From a checkpoint of a small CTC audio transcriber.
Model: 1.34M parameters, arch quartznet, depths [3, 6, 6], widths [192, 192, 192].
Training: ademamix at rate 0.0023, batches of 512.
Data: trained on short read English sentences (LibriTTS-R), 26041 training examples, 131.7 epochs.
Rows from block 8, named by matrix and row number. Rows with one number belong to one channel. Each number is 500 + 50 x the weight over its row's rms, rounded and kept within 0 to 999. All counts start at 0. Numbers have three digits each. After the name is the row's rms in percent of the matrix's.
# convs1: first pointwise conv (model.blocks.8.convs.1.weight, 192x192x1), inputs 0-95
# convs3: second pointwise conv (model.blocks.8.convs.3.weight, 192x192x1, transposed), outputs 0-95
convs1.53 014:440537522592534574579494546503495637452520535481577474502489543390541486545539582565562513453488506622493568503509503455515420526561458555466448566577573495527500536518507534537499515451488466465517572495432418589467496543521477521599534473471599546460450454434483540403434500502567483435
convs3.53 063:497435472330530398559491548495503370505525396476427483411479549410465506550476461490526418532428444523475463445534520559489468534479565504529518465584481472502438487514487508551496514486525503432510523540380522544468483449520444513500522521462494517461426416474415444509495508470519488408
convs1.54 387:497504503503498497503507497502500503502502504502501499505503501502497502502497499499499499498503497480499500499502499500499500499493503501502499493502494501504497506501501503509502501502500496497501495500495502502500489499504501499500495498500499500496502500496503497496502502507501487498
convs3.54 073:548493557494636543506433497481521502531569532459489437500462590440520600600437484468512447446505501576508498461493521582572587609418545491513585475480463491497513488437485575476461534573488518519547561553382429560567562442601544450482495493524506504561504481583449407518460529537546445520
convs1.55 039:487477499489528515493500523525489499487489521488488515519478493475505483516522503498492495499525508562490515516498527493505484505509451525495481519477483517486509528501489484478528506472495520505488471485527510528496520486475493509512499490496505509505512477526498497510491484533476528488
convs3.55 063:503438401539587437459466432475601448566498464544344492536486527433526516532425498463526521489510438460424392504569465574442504489551420503471537506485498498519514485479525473581496455532518540494452507498403502499513497565454444384426520495440492459476551550370474436548474497435500509520
convs1.56 187:493499500503499503494498502500502494492502499500504501500498498498489498506500498501500494501508507521506499506495504496494504499496505487504492507503506498500497500503496497497501502495507496500504513504506502500501509505496502501501504498500503497505501504505498504499499500496504505503
convs3.56 072:485533520471534526565426501495548394472498512460447508453552589507416494535468440556506422556509481391559464479529466493499526524464532386534512515454517441505460378469525461537476495493485534440514420505567491505500496539500456502603453482537449468483521483525554438560552510583563500493
convs1.57 085:493491499513490496500509496505506488490482514508492511483495510508489500511506510497513495499507497486491507504494499503490497510493499493502493499501489505492480498491499520496492501496498505492506506496489505490496484499505495498492489487507494494502486497494495499504501495512500497516
convs3.57 060:562515484507533565505482530488445544557635542480522489391426707518605557504494557511460467548582579502552447491424553489463413422569520511459426489491499460539468523405481514548519463513490552562575480566532540495433529519474561518448568508559478440593541512478516494489605527416528516492
convs1.58 013:566499530510574499439529514502432591514408504521479441449508386431468474490446528460476488524517596427552562468478450472570560519446521540465487470444493447450523562462307503573586467543490521397505561521499482423497476490489467456488474527494450536521504468429510467517516406539521475621
convs3.58 057:466477441497394534503383475426427479526471524429511446509508459530516496427399438468454473441507468427525477482470501488461558444522424576620531477503487569430487474429515521553426558471454498499556573435569550473535482530555541675416430500556494491514432477509436466446500491516510506470
convs1.59 014:533536448547443539468519580453533604475524473526452510538513551561541520497481533515572509495509460450490500487554554586573554519499473491549597448509429611554549475542554455450471521555491562506644435557534547489499547540422478565542484558399315507465512526454466486512547500456607496439
convs3.59 061:498605505495421536512466549653453528497505425509551527492517523522494433492510553522507476510516431460522490412449481557498535503441404485458423536529449537515486481453452508426448540423536571595445524581481580571492587508512443526578449527510577512413508583508527387443513511486508459513
convs1.60 026:499466515494448540482483607496524452543492559495467484537539484473488511481487560482500538492526535448501482457429482533547506493475471480489548507470489521496449509528508511522528442481502546516530519515495489508486495485502531496511529494512456442518494505462504487511495498485531419493
convs3.60 068:557658511546533539504529522493523507518497531489525487569565535628531553501437501480590418497643515455517573499547521508538620483513456498544450497430467513475507508555450467530521530441448472515482504530489480501482530508457438469524538501476583491466537416511510485533476465573509518581
convs1.61 103:500498507500484488500496498494504498506484511504500495502489493516495499502504499498508505514502497469504501501491499498504492503500492506504492492506485503495512500493513514512495502507505485493499501499499510495502506501504497504494499497500495500502490502494501502496502504506495491503
convs3.61 060:520428421538437342444523620512481459477502414496447510490469447468458497543525539461469563558503460543560477550444474457528409536579420521521537446509529572444505550538447483503564538414458547478446583523547468464533512468545418485530483490445444497479444486469548544495500457439468503537
convs1.62 013:521501513567553481507481500572475545476558554465453519549459434385513446530504499453505540502541483340409509402550459533519500461457451520577520514497427517517535399509459521576478530417470570481477476382519509548490459529446435409537503486461488477469537577505524553555495499554460449534
convs3.62 061:529366495507524473477444473603499518568436464535544536638496546550485510429445500394540471517553406491672446518460486612551512438522513497526579477453567522508577463554653446515515513444506417461498509532508621515571550492525509489474519570537522513466493494561465523482495548476472448508
convs1.63 218:499498503505506492495501502509499504505501499497500503500500500496499501503507494497495496499495506538494499501498506498500493502508501494500504506504499501507504499506502492485502503504502497499503499504505496506491508497494503503502505503506501496500501500505500505502497503500501506491
convs3.63 071:564468435572471490488405509476462530501445490496589462460543369495443514466527564427505635446487513579452505547424492524490408505481446528494429524442456465490495521476587514535506541460505484464475509471520477454543468527574515460441574489549429513531536566477623512474519497432536463565
convs1.64 286:507500497496506502497500515500506484498495506500502500499507500502501499504502498497499503502495509526500502501501505502499495500512503499501497503496502503499506495500496502484503498499506503498503508499506498494500512501494493503497506496496505495497505504509499508503499499502498509504
convs3.64 058:583386504624595449462468529518505544518493514471561493487552498506413492413472458435539433493563576601536494538538521472510492528436557542483487553409518487510568427481458456619447496511540447556580516431512422557532505521538529464506505481528399494403535433504413499564460662422489428532
convs1.65 013:501422492483437585469560532473515463545491532504492515399560499518555484474587456444509464453436483365575590496405466552519491520476470510548584466515512507615545505492416556603511401583524544555532463471503470476501408495551502543589492503460437490593601485425514432567490469551462459562
convs3.65 057:437520483548485504439527536513510433460378440473527521484493477562478460384514461566460558470472463539499504521517502376500478415544516483398447614520496442511460580520560488519457569448513524568514504455436455517526421556468473508536498577472431530499524474440501511490480575411577504357
convs1.66 074:513498491503502501498492507486504493524499501490501496495507487491498510502513496500486492499512510507512496516489499502505513495499508503506498509512493524481491490494497494492498505509500500509494516508508500497500495502489490500498502509505495498514497495511497501490503505486510510504
convs3.66 060:449460536562431456511499591436509529436439483501530422594506446435510465497471535460421569509501497511456524483607625370486318484417438459442463457562509523503461425434479503609503498450508583548540547475532571524475503529518461471514461500466438449561569545510533529486466561396443469403
convs1.67 013:440443560439488433605533408456509462560504511447490443511533461465542534483427582515566395451496465523542473498522503568458514501473520520569472589551514552474570516542514501504421491506466519587539560513497499509409514478552508532476607544491407539505518555471495581387496476474519416573
convs3.67 057:546527525484514540514570482441552470576452543454509543529486560546467459513397382500543513405536476428597508611518471502501534514587563539432492529562462345437566433476470489499466519530499506498429525441541473560429530504468522560509570477537451483509461508480570487521509477462487490424
convs1.68 023:490488536473505432494468512536549510502526487471539467472504506525497520450481546513483454534486545422474521520494528578483473495488516516485522518542558506495526533494485529552550546501537538532469475514506439499493491484512520530506489507431526477494479547545483472520498478527485502505
convs3.68 060:387487571488578476479451431395524542445540488528478456486467546497428496539405447449416505528527567464530501488528493506515357422525573467478518440470452371533489429467453514473368492501433496414461519527470464503517429475590452548431535489494498461520437506398435522570561581500573469487
convs1.69 021:483449558507533531598518529506520493527501528511476543491452508528509505480489480484514474496501518507498521512489469468486569460411446478502531482503478484487472458492513536566506562481458494480482492532494516511526510542502559506528467509509545528514490476505500422499470499481514514502
convs3.69 069:506522442441511483559438453449495449497501447504483486490500533494566529584462452500507471527488464517427501552551553534623669462494469559509591566538478500446471499511480495540478508470452553508508498442477539524494507478535489527592477483365424488482499495556428523531479488502537462466
convs1.70 013:513540519499528518504538471520476479484432555496449502579549573512452474579513597443506517472435560499495596448473505368495526506431410539576414498486521596458567381536452525569622458550603531531497515521523536438485459410444536486496555503537477521497539470525465486463423503529529619516
convs3.70 063:456505527491466596425486473532403559514520573531454432467527508509497476552524479512482550578477600535476591493563489479444511493510576489544539489480460451573549501530506500537431560504545458565549559622529511529545523534468513500425576464553524479475416599493570482471549473462482448558
convs1.71 024:555522500521489504539500517489533475513500492454532443475505534476534456532486545483492500492472448439510498502511507521482461527475504496525482457505487462469512525506488474531528474534489473538539513526489521504504476465565504521517574533504500476491544491532486540505510467500513451470
convs3.71 061:448491471467496528471552488453545579466581447500473514522496410447478516597508420501427496502472422539447523570575511566513601512422497447492522498480503518545623372529467434454420498447537488512433463536493482500585534518514525513469537443505536433483529533359640531542535563402588539476
convs1.72 055:500485497501524490498502506495483501485486513494495505504492493492476517491481520499511505499516494438485495496500500526499491532493505495504483482488477509500487492500501503510503508498503506490504485496517498506508485488498501485492488505483496477506501481484515484514496489495499474491
convs3.72 061:449504470559445503467464521563549519511520555530523512564482595500456522596529531490524543533481531526483460547492481485484553466491571449463556517527530568467588563672555532519546496481496446540535460501559462486496487570452523464533430490468539550516520480470426413489516490446524567528
convs1.73 030:491520521493462493484504544493479507514469511507483521495477492519505510475505486500486444512487487493570523512489506501492507512511522493499490470492509533507491517490549516542502488499502488496480467524485516482491492509520521548542505446488451504516529523501489463525472507514522482493
convs3.73 121:486552546482487466477501464473539448489499537485434385436506599451455545555402480550520393516487483443496496552530462533499615535476529507459586512535520550450521463457497511501443555515451444432525573559469551459545546523499428477554470466472508463520591475518446467575468521542557584500
convs1.74 014:512535441578523465461477529525496484616468454477532388441495487542464496491484468498567450536527426440461434506433508517547509499444471650520534500595465494478613561513442497412462494523488598454532514530442502536562537511535465556482462470423475524509438493498472556480451485507582507445
convs3.74 068:497455526544511515525482594574488532522519469538545474517492517538514542477530532495514524572424502492520441518482435515437358443507488517605503635461422537507467544560507521523551380477462464461527486502608541512465563535498509504473562569496552613512582452486490477482540463464523439539
convs1.75 024:458495553503498504525489514531532510453467514528486482469514512469504513528418469520500528489497530504447534497504500497496552507445510522527467435529486539494503506518534532484528488499496463527474539464523494411537514532459530471514486512539473516502536489492451521563495490490513507497
convs3.75 062:449497498489534543493557613462565522554496585498511514541610530468510524473442505412517491450438571570545422488566468470479599549530529455527418491457576532529489444530534483483459494569493517505582494440570522594501535499501482454522484448453456538510504553512502585644529529527491512458
convs1.76 017:525481527515494490458480376529530532532481485490533413519478520493520497613456423536523506501442430625473445512431539548541523467564515418593446488492477467455473470398487535544520483443465481481489444461502492522425538508482476484447544521512506462528518500503587495418547480581494513500
convs3.76 065:504527489497442498471499517488436581468623453525579451430571457465501453557495512469420472485527468494479536553516481538508507430557457505439558501539550425521489612488504505475511487449469582595484479524574501619500475564517470528502486546531483541468455510450516430545482482499526505534
convs1.77 026:518528520489531466496497530467527539430517433468478501513486529493495501465540572536483492479506540513523529498444516469490490475523468481484501538524524519531491535517484467469513534482516494508499485520516453446524526515486520535500463464512493512526461526478471493505504485511471484446
convs3.77 062:456485598389460510557549463472477475555406510491494511506549513504489541461428487556475470545347515494444543574604480558510557511515552531462522570521523536504446454504471543554428550490534472426581443503476512548529468537568502525475488537527604472515583577585512566523502567453520470497
convs1.78 031:514500479477491519494529497496502528463531489506455484508508490516488463507481496515486506501497485501505506535511510488486487497535502491494500462508469526458518472527495557437506484470462510469495498479518498509544542491473495493527514511503512503481469513505506514441510527461481477505
convs3.78 058:511575473514534494441444467457435553480520563489536623475463484505462585553479448501540554532510459553510528497464524443468460506504517537443508579470586442574477471526478441413502542622602506608475484489512497502560467515548561510541543519654542537504486568453554503506543547537509420511
convs1.79 014:604503470492507605516532463461483548590507465491467526460405513445542461438553446549495530490486503707535598484511499542513598481523450575555460527458522464500533411515456480406476591398523534531390560547482476543494509504581496472511542597544620441517520527502496499476489506471537440428
convs3.79 072:555535505509547438510496566487489442452487498484451518416599573611505484519419547503542426495521459473477550517595470497464518450373500506500472488546606570504494533454566589509470486511519449523477576499459565507474552476544492470506464568461460507588494477434522433590488445498530547453
convs1.80 073:490505493490501513480531513488496491516505490519506507498492487506511469496501491489506493479507507519488499498495499501496493499496508503487502521510512507499507492499487495484501503502502488495506499489495497503512516510494491489500488493503512491499509486480497506493504524507498512498
convs3.80 061:546495387529501539446549501535456438529543526496452418430530466456523547370522553464568572528565488497366485494520563491488408518469505568441542427375514497463512563519503584491503548485497407505524508569527476594491495441505572380495514454459507498529494534451539444498467491481442463542
convs1.81 016:457528525491519446545600465491478494533519467580510504550476451465511448469437516537487434527574504456407529502597447468492535502512493488490468580417510503479405476502544500534495491519497519421517506533506539508473416489451401495504529530486522569556443526385507458508395550460533423476
convs3.81 093:501441420478468570442489599526477532458476525462505472501406446509518494392536523419489596485483508536469513479524507497495313533527460463501560562479581476481466565506489504444471516458512550437557420520536471461447454512443627497461550497486514575503432509445499482536528437450481526541
convs1.82 014:556498430507526557473523490401512555473570527498528495472581474568524422505509432596425490425433552520492428490495571565484511497501428558492570585556481496465437546453549414516494561452574544474525575486540568490526534517410420498398553494476530532509509507518435546509476555451544574482
convs3.82 059:499501527544524617484514555443553500565481541497459488499493511585465443523377570503490601483523510500490413438489500456474391536514474527551469447472562493565456520519557501529480410516449533438547512473381540517507553519474490532534438500532455617465445544523537450483541424440468518427
convs1.83 026:485509540467486480511485571522537507511506521483498496493512488509491506468512480531506472480468446466456486506494500523514527487492523529485491466507537533551484495482517495525472487505492484429466483486520476517497486496514491475512497477463547520484510494512569490494513472525453459512
convs3.83 081:523463531486551512438560514445508506503515487486630506495510399480499485468499542472511493473478546573555536528550526521398437441513470517500445479479486459491493534515527466576463511442487507514561430475536518484546416552510491538459516549485552449443473514578564447529509473442470455533
convs1.84 017:529515502510514457513498448537504459469447581483525450454516476576551539521537462498508500549406441432473523497502551501567523493516468525525486481480511533558495468577443577530585523507476509503492508525495531551504538467481520483461489498485457472513440498507562489473507527528441514502
convs3.84 062:529467579512481389441481418529458491461453511548568511515549513509439530468519577400523420477496527526519447532466528483412487431471466559521536554549494525507518513526491465554583573521383482508408530541409483546473504553507481400524499522433426504512557395467433443518436524428548525463
convs1.85 017:489600483521466478425543504502452476450457528421528420501488536568427495478558513468547509478564567517458444430476438507468486567554523535535439489534405464514511449503490505424498481535507594510525561496516518432498435364556474507427497570466569496562522547528557505464570440469528548489
convs3.85 060:490404592547453520499485521541446495524515504512574623654546597498509497425507508562452415440509429514517568461488503597464542544454522538516408530500442492466550489445496522564596415568479469535500600461442489470518481619521461526584444498449509485551478572540444444503565463520537560418
convs1.86 163:505497505495501493501490504501500492489498498495494501499497499502496500499506509501501503506490504518500499491493497498497501490502495496496504503498504501501496482501504496490494497499496514502515504501500495499501497502498503502494493503504502502504501496505500511503497489508504508502
convs3.86 068:581455491543516423596485459435565470523464546473444497544433571585465508486459373439548402497524535430498490527470460542525495480486556510564571552416499454467497595456521562431449555430488404450483478561543542495470507462518522452415465532421529450515494574550463453557490469451518442462
convs1.87 046:503493497501490497531546522490479510508502503500497492478547503495483514510496506485512507517505531555505494494501513510501497492502509493483503495500507502484506489493505503504499498485473517503496486478506495510509471492506503497514490504503507497527521507495506503493495483488497484501
convs3.87 080:497538534493516519508417468487537308520470502439484540420533505564495561489497506575487428547546473482523481512454488540406618487489530490514517472537403573457536494451455572498527519535430487495475528538478447515525571463514492487592495528476473458465508407461479513502470501512549536448
convs1.88 031:478486479479532487497497496507498503517495550513514483497511504530507478488490514504490505491507487489526537501528479521508533488517482476490491530511538486491500513529520522468489485459518470510507492489495494490519487464512523502502488522504494499507510506516503527495469490459516533513
convs3.88 058:457452484506580464447446504508460482405469484497577503492467440504467466410548577425463461563574563454421497435515497548489496489558422403519492474578470431484458377575433489491532502564482573537459530501483437499539443574484452594468433452472548521464460544477621480542533389479518419492
convs1.89 017:513539469533527534543500476579562525427453523505536520405493491457522523498440526479501463529518616426485501520494451524527429494523541482503465450496485492537476496561506498532523511495488533389519582506534489548448551393428548469463523559469525477513454538514438497553546436541500440530
convs3.89 060:468503483463431395515572515532450491515448504540455448422545528538501511582497517503417531518547433457512606454573416512532560464476489529426568454500545598540483387562584453437505471574498428425544499602535562562500481428490561589510570444553453461492428446500562468480537487577455449538
convs1.90 021:516497475510533518489502472481539468494434507534481492483488490467529474579466470502528507528504447511484518420468549474454477500582501514471512477505445508515542472576458525470513501415524486486504477475517477504581505504535541501488563503530456502522487483496529540554563492533530436531
convs3.90 074:525504555483540463582474544541568325528429541428505526486609577511431509556498476544511499478536505444470547418490452528484608521446534452547464526518464565474416404439473507522494490573400522473464496587457417495432573548446488519524441449476464415506458392497465497471536507503483532446
convs1.91 019:508525525492472512477467498499477483475527512542519511450460557519552475450516492558451475550512501397498539559476536535415462534520487500539514458527436436553493492484511450469581529534506541467494506482495474496550518512519506497489532423543560494460522513487480502500538494511491448472
convs3.91 193:491453461507454488442484576518495518452533490507527536512473360489549450453577575456524628509461521568532532518450516431476332497511482503498487494470489474517486572493486497467519436513502519537515467447517452589436463501481463492418551496543496557457442529436553547457522470495466458544
convs1.92 018:524470466434546561575523402493531548494507484516470498511465462504535487565513489510562510515531456481441586496516483468518488492490519473568480603469568530496506518539470486494476523470498523495535557516546474553499575454506469504486519479531526453535457492511523506461578542473546571456
convs3.92 060:494602498529559528442479574404469462495514619523477436486482480456496525423538521469535410565453504560475504503531516390513621517542521530542498550521547450520567530526514457505555522491516547527537508514501489518555382513521536519556471533469506498545550527430599504518417526464500498561
convs1.93 102:514502506515492505505508498503502515497499500509492505511499488505496508496497504489504503506501485454511498513503492492489516509506493502505493487498487488503501512503499524505501497506517493498499499485474495491505500499508500488507502500502496504496507499496500485514508500503492496510
convs3.93 089:475424470479466544487481511511482480491536526450489535547510384464425496499546589419500556465506534530593519467468444453497399454519445556466525463478421486513518482460510411495539507484473529507476461491471496518398465465535461484443491483545530517497482598539605536465524497394505377560
convs1.94 027:477492475522487515520519475493482463526498499509482479468495465509487522535492469473465480501521496503500550487492482511511504516435505533483474521555470552507466533529465475496468476485492513478522498456508481509514460525538521502500516452456475485493507472506503502494527487486496482522
convs3.94 060:594496526474600503501473499528480416562533530502510448567534674533556527622497429535545538469511481500554540508502537458509497541582332552509564418450474448469550554514535576420472422542535440448480545473465435510504543486466587529460530532616491556523465626551507474547497553500490483523
convs1.95 025:493525514415527504501496514508518469532483468490516496477493499500494504484499516504530518524519522498466501520489454511463487528504492548459504496449546486480474539525506503519487452517490564510488521469526460531508507470514480484498477453475545486473500534462507515468445501576515510491
convs3.95 062:412530538581474496467530529501565506629438472523554489512513558505543528578532490546463539453516490481403498565522634497519473535419493575457507503572521616518485480480484491473555536558553560455373490436483499467564496441510466484445407533486553542617539380451466457543504440450474546452
convs1.96 059:500494502501501503514509493494494486513493498503508506468511496510491502517504484494496517513505507542474488501518507456491518499515512492483529514507513506505502498497502508495500504489513492522501502527492500494492486483503490479508507521498505505520515516476496505495502498506479504500
convs3.96 064:559405534484509476477496486558586604542494514516567573548442536436484475551505460385522544474468575501610472540471494554561416440508503540516486585489531438520493465494581340476465583537609527480474461461523487484517453517578538415492511458493512548562537535430431497576537554482531495427
convs1.97 013:527409495471549462531439559524469488454405661509517481460548571513475568523501534484417376516475507526515591451524464519499524380472497499441439534505485496431516446457507475463512446530525434451476539484554593491494477517479452464482529542499505436499476513547506604482480465580515595485
convs3.97 061:524545489468500464443433551518546458543496503482534557480457409458528452484491491503486439543483588529482487470403368453498487504537526499514479495495462547495454502504484481506470435494457508424444491473460528491397410467459537552538488490475484528467448488440527562458514565517488476489
convs1.98 015:513522565448567432463485612527531522438483524464430566462515459582491521500530589555495466520431532418452465532486496486525498473598519485568558535538450548448428486466562528541459584466566524500512488579544549490491460529534550509434486485521529560496472453506416478547541513496532528450
convs3.98 071:506421468503502509523464529509508591500490435541537408511433445473486509401460592448497563522454535498532468513510543585480452458535496522584475496509467468455438575514576486547567578594520533655544421517550432471490503448499538522471493485544517581505592496418500513476467506494433510535
convs1.99 013:470557524513546547537497496482472586495599474495576387535621489511538456494478425482548470509439504479487555597405557475477418472471474525506469490568439583478602565553391493539584429474473619416476504525511469481597474523527451408508499515523641500475494544471498477511403577484519466527
convs3.99 062:513510498561458538463502505544490513567420475446546485451500496463450513519461533433557455473588507423501496422557458471568474473525478460457513511505499457393559473434513487540546513445523518519447595452453521483386475495514562505491546445485437552530399525450423625580544493469600481441
convs1.100 027:471468527479504501483492471477494519535542533470484486520504517493497503529515496502476518546412459458442486521508519508478543533476423497541493481534487532514522460457516526513513543493477485487515525502525478498471492517535477509524477477476527500464492501475483517530502495518497467515
convs3.100 059:548398509466568526403458467469526490469534572519500482610543513507586513561480497502482421536488593491500531492502470484479436521492475390466504462571469584547527517532508496479516439391491493494554401498495547444531524499482497483555515585521498510471516423483440521458553587524538625582
convs1.101 036:493508508485537482493516449529513512528480500510489506472499533486491529493513508492536494529489496489530467532504522486515505523493510504491494459528507519503467501463512535478486490475511489492478498459481489450490479495483510479482507524502522498503507512489527496502506490482487494496
convs3.101 061:512462504416564580551552474559643499490516434564544468496464582462524545393525381579512442469522533472574453470477527450504561572445575489542571544577530473493508480507465485503458550498433448516488533487470513519465527415565476462624434537373468506554533496608469602516492489636523514488
convs1.102 132:503500501501506499500497495490506499497506506500508506503504499500501496499495495503500493500499509516498503506499494496485505495505494506504496506502499494506508500501503500493498504499497501505499505496487491493495510499501494506504501498500506500487501512506501497512492495508501501501
convs3.102 087:558535513520534491559591438475576509472465487543498476475542608451469496501388492539482404528555437441441514567541497519522618556472554560539515527525521547520509468456461483512460489513456526524508561540495537507556536519486383509523480506490508461469512490501522485572479507586451456473
convs1.103 042:485499473492520480511488503507508497506503495477488503502526490500515527511486505475503499536494497538510489512502485498518506499521466501517526506511523501502528507494504519496489496509486509500504506515498502484496505466456520482482501503508528502522499499493492504521498503502535517508
convs3.103 063:502493493485489532512549498525491625486516533525528441478368479522493496544541509455510528538469457415541534439489414567530402456513450409553524538487518570663509492593454437445524499429539576451509407439471543461554525598500526508544447559530603517541522545470616501564537514535461491482
convs1.104 014:581490532564439475599477474496610520461545519508514574426533523546458479599469443546433498572520481613639464560358467520435531492546541467435495544511449545513484501450508503483505517604529542478556437507524620454534482430505557510476470465464523420506575556493525509575489492523510460498
convs3.104 060:645477515496504394467396542539474484517524539591498415599507453466510543484546428465553411553530479516491513478539484507445471455513462477371480406530460512483542499480515437514468424477488411491510477544523479533522572486502460431505480458529460530473500521477415514531536472547431435515
convs1.105 017:499490441560475534541544510436466520543564469473535454515484522484477529489475489468465483487520448437520542533495524439526536524473495525518479496495460477533425502414475417490567503510494552452573501521490498445528497409425534517586561547509502556476590562483559444530441497517531486485
convs3.105 064:526430502492528496499482417462598489551567514451499503449625488453571447505474456544499407450591517517502435441470466448495602516555582482512422545447532470547481537465433498519469488524429599646435480526442444484483435523476471445552653443561460501561510422428607454573478438510543517567
convs1.106 014:467548475505606494531549459510490491468484543488595521373503539512506401493444484548559549415464447475421458531521532617508552478448477545577474501450510435534524464456585505544433516420491469529493471516442487502560528528590479400484534486496557462525470513484493478486490440448488510448
convs3.106 060:427442472416500587436536522479538538512508513468541408540520514487547512486475432603483542604504513515445450404571473510539557469514573541520518548480450461527513502516401402482450497498499443508529445558508548504402515452449557510460408433495441507447472537476503585492538526421438525508
convs1.107 014:498428499534503517490574539492441511519520522580556506581539378474466575477503505460470463489452496386488449555512427446496494485532553518440516506474560529443483568545493452543542439526433487465456597549527517470488480524624449524556523503457536562534469465503536534510529523535588445557
convs3.107 061:542529415478453563586531516552568476486378480527516532433567488422485526521543486418554539508432503516527485507435550467530472511452654477502485557478414574526477491462506510425511446533577570557529480497407470537421471554490525448460399481477543544501445488508496538406437526503534512524
convs1.108 015:495529536430524484483524533549496567441476452425418496485486523541504541430516487480540552439497573571498471445509420536588437566429471509507435482524521451564540497558551490524448588497526454513522431509588487442508412494530458441477453430457433481525540417561510435616518522476470580536
convs3.108 070:583549547563472482490500485468576531500424454544420502489500557402467467501401456537494397564512454475466487483590471626512561445413509455546494543530549514540506456519442536519467533549494572485474524534463513524496468535537429455531417490546486534510524470475460421465507505492488597461
convs1.109 017:503525557552358445474463549514502500546498454496502516450555474485471470411527506487594465469507463530511466498498469494464506514500545566496479422533525508492485533509566498455483487540471511534473538402473502490464429505476529482545468506468429476421521490505489503442443538563441611555
convs3.109 060:459476509509478514542418473523411533482449461448530486533457525476502519541410539625557473591553475486445511491548585551546494507456450515512501614475481467517531498477624426403475486491578451541417565522497483435585491543484484480561613585511432488436544545421530564521481478498500464581
convs1.110 014:558544445465542485458524557526474527407489402587556503570541490525510519487557455524375498542501543568399514490498457561463448565422556430476471481519494490555519521435501470631538475413462466469432497523638450461438479532517516566511434466583521457422460488532444471487437567459502455497
convs3.110 067:563536404447540477551423558523617508441530573577492534389511381464561457517480520546517367501531491564536518471484505449545492523548394456542422491525570466507564526499449485597466576521532510640449466520542398499534425507498455432571406408453500517539497528418541420563455570524551491466
convs1.111 217:504510493494494505507508487505505512503497508506500498506499492499499499493500498501506505501506494456508497492500502496505496501490503504496501495500496495498496502507499500501506495503497495497501499500493499501495490497507502497496504498505501500498498507483498498493498499502497495494
convs3.111 064:562506532397455465534426457458475490546522474487537411450623474573496568457497419543583454552491439473557466558635485552519586441450466543478552477522572486559459581530524531548447452576519518552514562582492485463405478540500436444549499529513570554471553527458377584522541474483568588469
convs1.112 026:517503507493461500515519481508500538484461508489501540485512459502468471509520535479529496571483504530438500515526466504534526548510517480527492461461514481502526518489496510509526442478544489488538543488511489555489485466583461483501478504524488507551512513473494486463507457493524543479
convs3.112 060:500475520522530485559562470454502416489468521523497461519454504471486523481520463469570533482590500545611538542396377532472495407551388528546550467532564423479490428531435471545548474499528531522509455450473506546512455537543587414552395515465523495457516508521378557483492474497443458477
convs1.113 029:507519491522479483460507498474506514522500480492512445523483488473484535514524485492534486506520489443496454484502490502484484507484534541514500490519494503470481506538517507440495472469522543519513500493465500472479432524515533525492493474515491512535500493505474488465474502496520512496
convs3.113 058:511477465546472505508551510516518549513467513483494477572562602472403615433492403445475444506430502481483563519484511512505605500477496526446462503581507555509537447558495536514503512540484476466513631520392426500513561555480420441576436511467463546525548469452538525505559568482516518479
convs1.114 015:501552528530445569541540511502480565521485515512506546575491492413449492492474498505467517416550464576588533470506542434430522439479531511493477571524474466488456546463519479523518547529444509464446522471525501548523533506444493519478517484527446475439550395548509387468495666519509530522
convs3.114 059:403429570498506534497528536487528520474533463464518498509424522431412477514496465512456626413474493473508481419512444465540492432486503459473466445387457464477460391455434390492558450460489472485461454405432414536409482426482512584473526423520471505430376467457491528511433556536463515472
convs1.115 022:601526505471439550495465522522507483432502503476497501550492534511527545512527530513524513539549443457470488513502545502544499503483492488509470471540481475501526534506535511523466494477433547551513533502453525502483446518485477568486513468499502501532483497482487490501473467504488497500
convs3.115 132:518434467524438451463478562536435498500500512484507550518450345469543473442564509466471655510510556598558454509436515489471374485498511516488524513502457475500499521515503499489527490476569521552566485537491473500482449462418495521479625471546527573519489580442488491459562559474460470556
convs1.116 018:541544581490488483493505539417508398488489469531429553509553446499498503466429550522424453441503517483554542467532439517442466488521494514471488518400506536500455506540519472537491503496557541532468604483529510527571462472522563525470545494439490501463549488562532525500486468516465466528
convs3.116 061:496497490544597409560505443497533562491498445482447499453409522430491548429425448507441498485498538497462436423509456524453516431576526566443483455442528466581540479476439438505500558514444471484495507466508543584513452550458433428466526479474397326450520439539437554576441496546510500423
convs1.117 015:466509564465613498606486456530510560442599533498601483491466495514494429538464514475534516513537579526407521455535467461512568499485483525474547500585561503463594542492466505487466593489497527443485473550498437446492450464450416526497466518425483551455517542496513500484530482548444375445
convs3.117 066:468455536497553517568490463509542471568557503510389472470527425536423505474485521534421424485488521571486566489538559524545605475539517443549410456569483511447595444524450524566464425462518493504442519605479435515474478496557384528511480522418545455547478551513487527512514409522497558482
convs1.118 049:495516504499502508491531514509517493495490514495505477525487487506492497500481484475530524507512488478471489522498495525501505501505506524510490483505484519492520490485507500475507519502467509500494498511506480512509500498496495485503482505509506484487526523485498519493509506496512487512
convs3.118 069:489487531513556562402465429467417590416520558432505435502481444484503489408519515421474571427435526533554517533442526465370490557607485544521476431536504428441489597386530488431456497448476528560524427438445572512556433482491437451454493471494496507577477574452510491399543521474474489558
convs1.119 100:503502506505493505497499496512488504505499490519501503497502503506504504491492502500502501493497486469494488493495505515509510509490499503484490499511493496505501500501492507500496495507491499510507495499480503505498482494504509510508495509504505494498491501474491501494503497509502502503
convs3.119 064:471451417536491496430482491535496571476578402549526446525497570489519481492447439438489627452520539497498447493521360454564535554503447416570537480527436426415523543523473517451518540520490560533444514407506447495492407494451534517498514508599396578544449498486558494415457461496451475580
convs1.120 029:473487491497495513523486479496496502491502493511482492505508481493496523523512489469517493528472570498485500478518498506521472521473457529503512533506517527493476481501526538504515459482456488502502526480548524515485515521515509522501483464489499502500473519495509477519537449491494491545
convs3.120 058:524501498558419549491531510486533516387512453570436429437574550532522495505561535486449592484546553405522487543528541458480402523482532513450439574511519455459518502409482542470409576586491462477419562496483542464566531424499525546490467530561536526473446536504458550584542481399513491506